python train.py --crop_scale_min=0.4 --norm="layernorm" --fused_qkv=false --parallel_block=false --moe="soft" --moe_every=1 --shared_expert=true --patch_size=[8, 8] --positions="sincos" --optimizer="cautious_adamw" --beta1=0.9 --max_steps=10200 --weight_decay=0.2
Rows from block 3 of a small self-supervised image encoder, named by matrix and row number. Rows with one number within an expert belong to one neuron, the router's apart. Each number is 50 + 15 x the weight over its row's rms, rounded and kept within 0 to 99. All counts start at 0.
Before each expert's rows are labels from the 100 images, of 14848, where the router gives the expert most weight on average: "patch colour" is the nearest of a few named colours to the mean colour under the peak. Only what is clearly more common there than usual is listed. The data: photos of plants and fungi (iNaturalist).
# router: slot weights (model.blocks.3.mlp.router.weight, 8x128), inputs 0-127
# up: expert up (model.blocks.3.mlp.up, 8x128x128), inputs 0-127
# down: expert down (model.blocks.3.mlp.down, 8x128x128, transposed), outputs 0-127

# expert 5
patch colour: black
router.5:59 62 88 47 47 52 67 53 32 56 27 77 56 43 74 62 63 40 43 56 61 55 45 56 65 56 71 52 36 23 50 50 33 81 50 53 54 71 43 56 42 40 42 46 44 21 72 58 61 37 46 36 64 50 58 77 27 24 64 65 58 52 31 67 58 53 57 53 58 68 52 55 73 29 48 14 41 31 39 54 73 57 31 68 37 44 34 55 51 56 30 25 60 36 65 49 12 28 35 69 53 67 50 56 68 43 68 23 51 46 38 44 64 28 32 54 26 31 52 52 66 42 56 58 49 78 62 32
up.0:37 46 57 69 52 65 80 14 40 41 50 57 27 19 63 55 60 28 11 56 35 58 53 60 47 69 47 55 32 48 58 33 42 83 39 51 56 59 40 75 65 64 50 44 57 48 54 68 78 48 45 56 59 68 56 80 62 37 47 73 50 83 41 48 47 67 65 61 52 50 68 51 58 33 39 28 60 46 20 34 63 30 39 54 37 31 43 13 43 43 34 37 31 56 31 32 31 45 50 76 57 55 66 65 64 35 64 34 42 48 35 36 69 44 43 60 44 45 27 58 59 59 71 48 69 61 65 46
down.0:56 53 43 52 36 24 47 75 72 54 45 70 45 64 35 50 55 56 80 62 48 51 30 54 58 73 58 30 43 54 65 47 62 31 40 61 54 53 45 27 42 39 34 36 21 52 68 39 45 42 65 18 69 56 69 65 29 52 58 04 47 52 53 52 49 43 67 74 86 40 47 46 56 67 61 48 51 36 61 45 45 55 29 73 21 18 69 49 49 46 46 46 63 60 63 42 46 43 49 53 33 54 72 50 41 47 42 74 49 08 64 59 65 58 37 66 80 47 58 28 49 30 30 52 43 69 61 25
up.1:47 61 57 68 49 62 75 15 47 38 47 53 20 29 65 59 61 35 16 55 35 49 49 47 44 73 47 45 29 53 51 31 36 80 36 58 56 52 34 59 71 63 51 48 46 48 61 70 76 51 43 56 53 72 65 82 54 40 41 68 46 76 41 47 45 71 72 62 36 47 69 56 54 39 36 30 63 48 24 35 62 21 43 52 41 34 35 15 39 31 31 38 42 56 37 21 20 54 50 81 55 51 69 72 53 43 71 36 54 39 40 42 69 47 48 62 43 48 27 54 57 52 78 58 65 58 60 57
down.1:56 50 43 58 37 29 50 71 73 60 53 65 51 58 33 59 59 53 76 64 43 64 36 60 58 73 46 29 43 49 68 46 71 36 41 61 42 62 41 25 30 36 15 30 25 42 67 35 54 47 75 18 73 49 61 67 42 63 55 12 41 39 63 59 48 46 65 71 80 40 50 44 55 66 49 54 48 28 57 55 37 55 22 74 24 15 59 55 49 42 52 69 58 55 58 43 50 45 43 46 41 56 75 41 45 52 43 83 56 14 63 47 64 52 33 62 69 54 51 39 59 43 22 42 45 57 63 24

# expert 3
patch colour: black
router.3:36 38 74 45 39 39 49 43 62 57 41 76 67 53 88 73 70 62 53 55 66 37 62 54 62 48 77 38 49 54 57 40 45 57 34 22 48 60 41 36 65 32 43 62 42 35 47 69 52 55 50 31 68 37 52 57 63 28 52 75 55 34 25 58 54 48 75 49 51 54 43 33 72 33 44 37 39 42 53 45 75 34 54 65 46 48 43 29 70 44 24 26 45 55 34 62 30 38 48 68 74 61 78 61 39 63 91 30 58 41 13 53 73 38 39 35 25 33 53 58 61 31 56 44 48 72 65 32
up.0:54 42 48 69 54 72 73 43 47 55 53 61 09 53 39 65 80 30 47 42 46 62 48 75 59 76 57 55 40 49 85 50 54 55 46 72 47 61 29 58 79 64 67 45 35 70 36 38 67 40 58 72 54 69 64 51 63 37 50 49 39 75 50 58 45 73 51 65 43 49 47 23 49 39 54 38 63 54 21 37 52 35 56 60 17 41 32 44 60 15 43 42 10 60 27 51 36 41 46 50 44 62 70 47 52 50 48 38 52 68 16 36 81 43 53 28 39 39 31 36 61 50 48 46 34 63 63 66
down.0:70 43 53 57 28 20 36 56 66 61 52 78 40 67 42 55 47 64 64 55 45 51 53 59 90 67 56 11 65 62 62 46 61 21 68 39 45 68 27 39 79 59 40 32 17 65 43 39 34 55 67 40 75 52 43 43 47 34 63 37 47 47 68 53 53 65 85 87 67 54 57 56 50 38 43 44 38 45 47 61 33 34 31 49 33 46 49 51 59 46 39 56 40 57 55 44 45 43 47 25 56 73 63 52 49 63 51 64 45 44 26 50 87 44 37 57 54 36 64 23 46 48 40 40 50 94 47 43
up.1:87 81 53 58 18 50 41 42 46 61 46 55 29 45 59 64 53 26 52 35 55 45 60 66 46 60 51 68 47 60 84 52 47 61 74 93 59 56 28 59 76 64 82 55 20 47 18 37 50 34 48 69 44 46 52 45 30 43 34 57 42 42 57 55 58 70 45 61 39 65 34 33 47 41 39 45 29 63 20 37 58 29 60 54 33 62 20 44 54 51 62 49 38 35 32 64 35 46 61 33 36 57 88 61 59 48 60 48 70 49 41 39 72 44 50 53 49 46 16 48 48 25 41 47 58 54 38 39
down.1:79 48 44 60 28 23 28 53 54 52 49 74 36 62 40 51 52 60 66 47 48 54 55 56 81 70 56 13 70 59 61 39 64 27 72 50 51 62 28 44 76 56 36 34 13 60 48 37 39 67 65 37 70 57 43 40 45 41 67 35 44 49 70 43 51 73 81 80 72 57 63 61 56 46 42 45 44 52 42 63 30 36 33 48 31 47 52 43 50 50 32 59 35 54 57 41 43 37 56 30 48 77 55 53 54 58 46 63 37 46 20 49 84 52 40 58 52 47 58 15 43 50 37 39 49 98 43 41

# expert 2
patch colour: black
router.2:59 71 77 64 57 48 68 45 37 49 37 69 39 50 70 47 70 32 31 39 52 39 41 56 67 56 64 69 34 21 60 43 30 84 53 57 41 62 33 57 50 45 38 44 31 31 66 55 69 47 42 52 62 62 55 80 25 29 52 57 53 67 39 61 64 64 50 57 48 55 58 51 68 28 43 22 39 40 29 63 62 47 31 65 29 47 31 59 44 56 35 29 65 29 60 46 00 38 31 59 58 74 37 50 63 42 68 25 59 47 53 37 71 33 34 60 37 36 53 47 68 49 55 69 58 75 52 39
up.0:53 67 59 61 55 69 64 26 48 31 55 56 26 43 63 50 49 23 16 70 51 34 40 45 42 58 46 48 35 37 51 33 35 80 56 56 68 47 38 53 49 60 49 48 47 46 58 71 70 55 53 56 57 59 65 76 36 41 44 72 45 64 44 46 47 65 45 42 32 60 72 42 55 45 21 37 60 54 23 56 56 21 49 51 51 48 49 17 31 35 33 39 38 62 15 45 28 47 50 90 37 50 71 81 57 24 76 38 58 16 41 37 63 48 56 70 47 50 27 55 54 60 89 47 66 59 49 48
down.0:43 66 32 63 33 21 47 67 78 52 54 56 60 72 35 45 56 64 74 42 49 60 50 56 62 67 45 39 42 37 62 49 79 46 48 62 52 63 30 32 40 34 11 16 20 39 69 25 51 50 58 28 63 54 51 66 36 59 58 17 44 53 62 52 57 43 56 67 75 44 44 52 46 64 52 47 48 31 47 67 33 68 12 78 31 31 59 69 49 60 58 54 68 57 61 46 50 38 40 36 44 67 67 33 45 50 35 77 50 31 66 48 55 41 24 67 64 45 50 38 68 50 25 50 50 55 62 18
up.1:58 62 53 72 43 50 65 30 41 54 57 63 36 51 68 61 54 66 31 56 55 40 53 47 63 63 67 59 30 38 81 48 43 69 56 68 72 56 06 52 77 48 74 42 44 22 41 52 57 49 53 58 65 59 25 68 29 32 48 67 56 66 36 61 52 44 66 41 60 62 50 36 51 33 11 32 51 47 35 88 64 55 50 55 44 43 48 33 37 52 43 27 33 40 26 76 25 47 62 49 65 58 74 54 56 30 54 32 42 54 20 46 59 42 40 59 33 39 34 42 52 39 64 36 78 67 47 16
down.1:60 75 34 46 48 27 49 69 63 70 61 63 53 85 23 54 68 48 81 52 48 56 52 49 71 56 54 38 62 52 55 58 60 40 56 80 67 53 43 34 52 34 34 13 24 37 52 30 41 55 48 39 59 48 38 56 18 60 58 22 42 66 47 43 53 50 59 66 60 59 41 63 29 64 60 41 61 49 53 57 48 72 22 75 15 37 42 81 47 59 55 58 70 45 61 51 42 46 47 45 57 62 60 26 38 53 25 83 38 30 39 51 57 64 35 58 61 35 62 20 66 43 25 44 44 59 56 23

# expert 6
patch colour: grey
router.6:53 57 26 61 49 42 49 52 48 52 55 24 50 81 59 45 41 79 58 42 44 32 59 51 49 63 61 47 44 43 42 51 30 60 44 54 73 35 28 45 64 50 38 58 37 26 54 55 28 56 18 51 23 51 42 30 32 82 34 73 57 41 36 30 75 32 52 56 65 37 76 55 71 47 42 63 61 54 45 69 65 78 83 42 66 71 42 48 47 66 65 46 50 76 49 82 27 59 64 39 75 51 64 31 47 47 32 45 52 69 46 58 41 75 53 60 27 63 45 55 28 44 28 57 59 11 44 42
up.0:35 31 81 44 25 30 45 60 59 63 54 74 78 46 60 38 37 50 52 70 67 87 45 62 73 63 62 46 27 45 50 76 43 36 41 07 32 48 35 52 29 26 57 32 61 53 49 43 43 36 73 36 71 45 33 43 27 38 85 66 66 46 54 59 54 51 39 73 67 58 53 51 60 49 50 41 20 32 77 68 49 61 50 60 50 47 54 57 44 50 33 34 54 66 58 61 46 18 40 44 38 72 46 44 65 59 69 47 34 40 30 49 78 32 47 47 35 35 40 37 57 63 46 42 71 71 56 47
down.0:35 45 75 63 36 26 51 51 63 54 33 26 76 21 56 69 23 65 47 34 41 61 49 42 57 54 53 60 37 43 31 49 54 45 26 30 34 72 57 35 75 41 70 65 60 50 46 75 51 16 39 57 33 46 49 73 57 34 28 56 53 44 45 57 66 44 54 65 52 62 19 59 72 35 39 47 38 31 34 45 53 51 55 42 69 38 61 64 63 49 57 36 64 52 84 31 31 20 32 27 72 50 61 48 47 62 75 57 69 52 76 51 59 32 33 47 71 43 43 74 39 50 70 62 66 48 79 50
up.1:61 52 66 48 49 38 65 49 68 44 32 57 67 29 56 70 74 36 45 46 64 87 33 40 40 49 62 39 40 51 36 49 44 68 53 55 55 54 69 54 44 38 68 29 40 71 50 40 56 31 54 49 62 51 69 56 66 44 60 42 63 42 27 55 44 45 61 64 74 66 00 41 36 45 78 44 37 36 65 15 54 47 46 52 41 38 18 49 75 69 26 40 38 53 71 32 42 21 22 64 66 58 37 40 43 79 53 47 70 55 46 39 64 37 46 29 38 43 51 44 51 58 48 61 43 62 75 70
down.1:53 17 27 41 39 39 60 63 60 65 26 54 69 44 58 69 64 15 56 66 77 65 57 43 52 53 48 42 69 50 67 43 38 57 50 46 61 47 84 64 78 33 80 55 37 54 39 30 35 48 46 54 56 54 51 65 22 53 57 46 74 43 24 33 34 36 46 38 75 46 62 38 34 57 73 45 62 48 62 50 64 43 75 73 51 50 24 52 91 39 41 42 41 58 69 36 46 43 15 40 69 59 37 59 55 69 54 43 57 52 19 32 67 61 49 45 41 45 45 48 24 25 46 36 49 66 46 62