{"model": "self-supervised image encoder", "dataset": "photos of plants and fungi (iNaturalist)", "train_examples": 45211, "image_size": 48, "crop_scale_min": 0.4, "horizontal_flip": false, "translate": 0.06, "color_jitter": 0.4, "method": "byol", "arch": "vit", "norm": "layernorm", "norm_position": "pre", "hidden_act": "quick_gelu", "head_dim": 64, "fused_qkv": false, "bias": "qkv", "qk_norm": false, "parallel_block": false, "inner_norm": true, "moe": "soft", "num_experts": 8, "moe_every": 1, "expert_mlp_ratio": 1, "slots_per_expert": 1, "shared_expert": true, "patch_size": [8, 8], "conv_stem": false, "layers": 12, "width": 128, "positions": "sincos", "pooling": "mean", "projector_hidden": 512, "projector_out": 128, "projector_hidden_layers": 1, "target_momentum": 0.996, "residual_init": "none", "optimizer": "cautious_adamw", "learning_rate": 0.0016, "beta1": 0.9, "beta2": 0.99, "eps": 1e-10, "ema_decay": 0.99, "max_steps": 10200, "batch_size": 256, "epochs": 57.8, "lr_schedule": "constant", "warmup_steps": 510, "weight_decay": 0.2}
Rows from block 2 of a small self-supervised image encoder, named by matrix and row number. Rows with one number within an expert belong to one neuron, the router's apart. Each number is 500 + 50 x the weight over its row's rms, rounded and kept within 0 to 999. All counts start at 0. Numbers have three digits each. After the name is the row's rms in percent of the matrix's.
After each expert's rows are labels from the 100 images, of 14848, where the router gives the expert most weight on average: "patch colour" is the nearest of a few named colours to the mean colour under the peak; "peak at" is the part of the image that holds the peak. Only what is clearly more common there than usual is listed. The data: photos of plants and fungi (iNaturalist). In brackets: how many of the 100.
# router: slot weights (model.blocks.2.mlp.router.weight, 8x128), inputs 0-127
# up: expert up (model.blocks.2.mlp.up, 8x128x128), inputs 0-127
# down: expert down (model.blocks.2.mlp.down, 8x128x128, transposed), outputs 0-127

# expert 4
router.4 087:624510467421431510417459373569553495499564545428448491487455492424522523492497497540453482528560640585623549609497463502547504467585484489422543492460477491454485479453449496475615513461495475574455465448442426523444506565464464560497496518510552576426584556538488475526532554524520492525539451553463453437512509604496506472444522492543481504528463527499418496503402501504519465434464
up.8 098:419468539491485436507487546561424550502522514483538522480539477559419465598571463550492452485418519583501486505529427478500463479554421400549565519476517554571527493459473430537527479528427573458489449469538485478567543458390469509525441535580526566578484410567525500543509428571490555513519423436444506490478447479578564463385523449599533423475494463429461581524464587545529554539517
down.8 099:532532489537537568569459521475486556509434533553485555469523441501459554460571479449505486460544428507307493434435499439555419507523508414460579589473488515536463478523501447373490477444530497554569555473547507515513653487439518535482550450512510501542525467574482497576486477495563460516424516499570604505585422490466544507497446559500489520447531497486472530594491456502561513546397
up.9 098:432468499458506443568634552573458532567446516574544555590517498575502569579474535465566434563485526529488440453521477469480401467514440393456570516443514527542414456465492471514479419486469576489480477539434502432563513465494543517479536561495485544581481457539625521536524479596460531605536487437435559546509399463569522475488477527434512468446544464447467585546476494465479517481453
down.9 092:490487515519501467562447581500491516501416488578582538561530470488515510541547518455545525445507490582378491487470514406462362495440539456489553599468494491610482430522542471467523466489440520478525552491483545435549589495431507559445558490473527505518504437529477536535449505490575536570471460432522615532585416435541520538487410471469496524447470429459490459632528478409524550561438
patch colour: pink (31); cyan (28)
peak at: top right (30); top left (30)

# expert 5
router.5 096:506531650446442477381437547464549538501531446451452471403546470455495442452437506485443476456528530460606515498528562436461582539526589533505548505493546425545449484488478457556608480516530563529570464460456533561504420447431463354440492467505478468480478497552445459419489509529445470427501499496540455497513598489462571524471473543596469445466471495497488549528569553486556575533498
up.20 089:461498619536562487498545439472461561499512505464565485483526557555464513523495529553476477463484423556510431459573490551364514512368574394597507532435441455570506442543511444571538511484453558575466535561533565503537506449447476477430544530526576449527534477475509484559553450463413522507402434451463546521517462533493475464544522504540466463419479416457465544618558458512582548502482
down.20 091:482457469517464524615590448546434519552545516534511596583461612580460584500534451451601498513458524554427424555415502626551490508357496479560480523426441488519480516524535559499403516447462546487433481532501448418490450465544514578452432545526521530517489557467552406545525482484486505491535539453443498552512455573496456517518539451456482508422516535474438499477430504485423431502496
up.21 094:487462542570503442531590508501470549478544510517584497556467562578512526557535511530527459521447442558480424490550477519408476477348545423550478521438441480580468459489546456598489512504444572558412483584543547478508491459464507520418540531519537459548521492484524556557554456468432552571439421415490626533489452487510468465550542518502478456383488406451466514597550429524516535528505
down.21 082:469465453523486496575535464473453512509590573541501584599403586536490589584591431522610449563412518553434399517470456579542468452411456486548494522445428487587515461492544478490409546501461555485438492549511429426488533450529487573469378543550498525501478518498544458497518446498471534489521492451459556545492436560573549455498607461471509509480508518428480498508452499525409512499465
patch colour: grey (77)
peak at: top centre (37)

# expert 0
router.0 137:308285483528559549546542513570537503560528488468494552475502457520533473522474531488490524455514547392257383380466481453464515505483517472554524528527516496519509461533489497524518484513559467527546557465513475509510542531488495492421527500501520470499505465516477528500455503472464501518454446476571521537569505484500494535493485497516483507505516441530528546581544548508597527565484
up.8 078:570557498447402515446483485474407532387546579485533542556464550427551509520489494401568523473471582565598543567508522466515444477590435508473499517456470536516425516499411474528482517477472546461491448495505518420497498457497561521569389494564372606520520580498492506533529461492551506569586478460488560538405516499480529457485546501452453476512569450469486625473518551401440504492494
down.8 079:629492464459391431461514456575379571489482488514473527509480556488525483456446533405432491483518635564790627568510475492460514536494489527432496472514517535496458490545485444507515480452511567505502487466470501433487459487482474488495521550503456489477537528499487495524470489494547496506499401494462477550538517540505483505519488499458437418435530513472494549503517518403544489509483
up.9 137:676566502566418526440531403463452497446537538531468631508473613419503542481559463430537530506414476508533488543515440584539489495499376499583507486524475394496544536497482499545456575436482506527453543475457474528522523463519516549497437527512455460489544484492497468486554489520600505525510542497476521454477529623446517476528485428409433494542537498498453613435463502514395495493515
down.9 163:411419514509523498542498562474498470449445467465551548488489556425478445536557504442527478559420509476446400511503491530506498604536507575603499501515491520603570541511481521576486475563418589394457447569542467439500533486483450412457462564499522481439447460528506523503578547545463562461617444469457481466446495483541449536577534409487484518546549492480467515481448539571577633532577
patch colour: brown (72)
peak at: bottom centre (58)

# expert 6
router.6 073:481455519413433447451493683541511488609455533528476518501512425453516492447400533545450466509570539482534533478513540417526501523535493501497606462524540489450429462498473557498592488436562443463509439409451499518516511527529476418541550429531489527495522521487450543435420538552464404520565483539488478495488534321468530550483437568493518479529486542537539579537547510446553468531419
up.20 097:446510622563526548532519452544520570484528525545476494496595538533494457565542510470574521576500417472385420542536483540547477553460591523529461497450508449580514437501490430532466556594445529547455475552558566494472447425494457480378477558547466499568453410579529495456430420544472517489457436420562501580564507557526548443476471492512534441419542447432488483487514544485557564512548
down.20 085:549503514478522553489542318425426556527569545543474507606545561532530564509549490536586466471477432526432409478434514590537475582452447513435520536507481528537499498503414509495399522444491493502526502454523520458507580461561563506532489519503449588538504517485513448478467440458569504459516510552477456575448492608472601453449419523403552484531521512459481581422445521447425522493541
up.21 098:455543621507458569546521449549501554594542598549460558464541525541520483537506498452476484494530501531431445570492520523490557399535489528508515469529488476530534484610490444506532608485486470507477451503486512438469458488555371515446522497579513510519467492559442501432388436526500480434430360504535511512558508561491595452461463446474550439475507485455455547548465617454631548540472
down.21 084:543511584517489548522479361500472546593469542549481498497597551581477507496541514488524558373577439466417473510434492514572418577476521499417542497404467540438484596521494460472505517491489505529543481515498583453492478446591524510518552478461474559561579556415472480424408439452578516440508553569562470458529507573509532462514478479452580486466404445490559471496482579441508494537547
patch colour: black (67)
peak at: top left (44); top right (42)

# expert 3
router.3 106:520396502516534558526452398494495524498465494530468420425520498409509505495445567513418480573520593564609515574569512552497524544499506553466509590463561492535533493536568462567615564511479499523471435467494432461403403473488435487409520453533434493529461501506429511538470474540546468506530411448537418506552574610475481446501522479454484454529414504438427538594533552440535539494484
up.8 102:529585565513463501541481497515444514548532599487514524462474534550523497494478555516473454475512403576423482558486492482433480477556441386532588536512484498495467520570471490481567538351482492589513517559609482449474604465506457517445531486529476540462515523459491590574456475483463492539374407531473573551484458488546594445519496488393582479457567463479524527525383515585542505488467
down.8 108:457484554500443463524463546612448561503430606568579441545519503615435505588521521499510534579429511537387477508494497468513433535489517491454416561467489419529498455579483449540436487543476562492488477523507519430429489500561457534512458501592446508589397529521548516419463433480485537456501467500531514573467529510574551413448439504425557410457539492418550464531456519561435525542542
up.9 108:576566420480426367573572584613462442477450472496521449560371498506539492503470573499451537505540495517532567525423531476476448455485432480468424471463442499441523445554457576565505522551495511443430533502574448478534531565482524487469590492464528483486525537407611530534537522537466540544494457463472577493494464422562423561565572491443554576498456516550561471508473425495479440513482
down.9 125:493436404443525552493538470489548447544552405495346477476511551494441488424507448551484528458567531352553517518509553553559569519539570529468544420501565550388419536467553561402465498421550455519521503444434502487439517518503557503539497470482547560500548543509456517518501558475466463501543519493548437435551598507450506592551523479590421549524469573575470541494469548498505442508501
patch colour: white (41)
peak at: top right (41); top left (29)

# expert 2
router.2 078:516512503531404406557432598532519548445458600597644505500489453575459490529554561478505551539449479591484516541549471443495454487484461508452474539511501440544469532494577466506560473482396511503527484593554459410442491480526459467502546528496457511519381471488498574550525448517534518555440493480493583538525446415582494452547459475481578472455469417461555402533473427559442558538522
up.20 088:499506527458547544456526449556451546521538487415442550463510532552492468542564542342414511498582469485527438501539547540446508392444513497501554387524550398569433451624464448541467639460485513547461505485493451485545513467451474508436581515544551419535513413532499524470476438542544533457481414449590567525510479569479547486446574502520527455472445464464493502522521542471532555535547
down.20 078:444474516444551547490520437549489542580529509490469471496562526644460478472576487480451465493464459545433436489486515465457451445506525380407532517486506446530371521576394481514483500518524412538532476453545588630511465534541538557523549462573490518549510485451541523421495506533580465477517470397603517436418544539486582467510478590422566474488546498513506574428482509489481540527533
up.21 083:480475470505480437587424541587484512484469507452524551486493465516520422485519589410455537486572588502465550586510470443527461471554534435495475496504459534475552473599547488491636488522479474507496464400497433549399478517496430517468544542485512494475472579516429497528381449471580507549498560552651565501605504456521442475472516478459578498429558425502592475509496566455515501577521
down.21 094:480533547495535533403412555480630390427469545488412523458552567442490459491453545543580602389447407500472485557442498543512521577473640609511483488532520458493517439473528497416471536536465518504490563477514552464462519481518487484450547493526508555483469495549435502547464495469453489460474530554588446448494552477545554493423410435630472549484449524577514458463481540494515469514513
patch colour: black (78)
peak at: middle left (32); centre (30)

# expert 1
router.1 116:338296455569565550520566486603542537544554514463491527497492463518554558497469528495465493503573521370266337420497444491495513472498546483525536515516550499519505447512526495491518456492545476524534507445469456522460536468474464515427554557508565479488502493540493518472478504497468464512513505514527486574512481537504491512462504469510499487500513459508490535543512484523621532512473
up.20 106:559556547443440474442506534518429536520520595543545516499542520469494450499496534452561473510499501564565529522519527423531381393545454457489595492454505464531361559590495478500467485451443532489488428498452623457507491430535540444520475445574446573562532546499472536469500447592537493533521447462464531518463540460459559467549513622497469460459554483466502612475466548415428505507392
down.20 097:600526480490398455469524468566377546482449506518486508508501504449552471406462516429452485491484578539702599515513505511490476481466461494389563500506531453487452544597517527497484444405542527528520497453488569460489492530445509519448521509469432445503554533500467498586437474542551500527471469506461513540535503517442509505552453599432532451365541512549501549420554522396500472539446
up.21 084:409491498460472445513536504582502540510501533529542560567538539526543540580561552506453525580514589528521486589540483484494464486467568468472470496452524583558518482575535476552524496573468543476463454454346497509489422436431446475457511604509569417553455476585525536486376458443460482543500489431486447583445509478527468461438555406512470449509472428450443553580476521385549531520531
down.21 074:512558537438433437516472497510442488561521463464533501510500514572533455528495453485467522494573610614715561542498501483427504439464546504551451481491471505546450554559520445483450482475469533505479495545419628414526325522493450460518483521551513432522470480448535497488455494524443515443492459464456443494550506498536496523529549542493498435400493516425497544597494535401534464500494
patch colour: pink (33)
peak at: bottom left (81)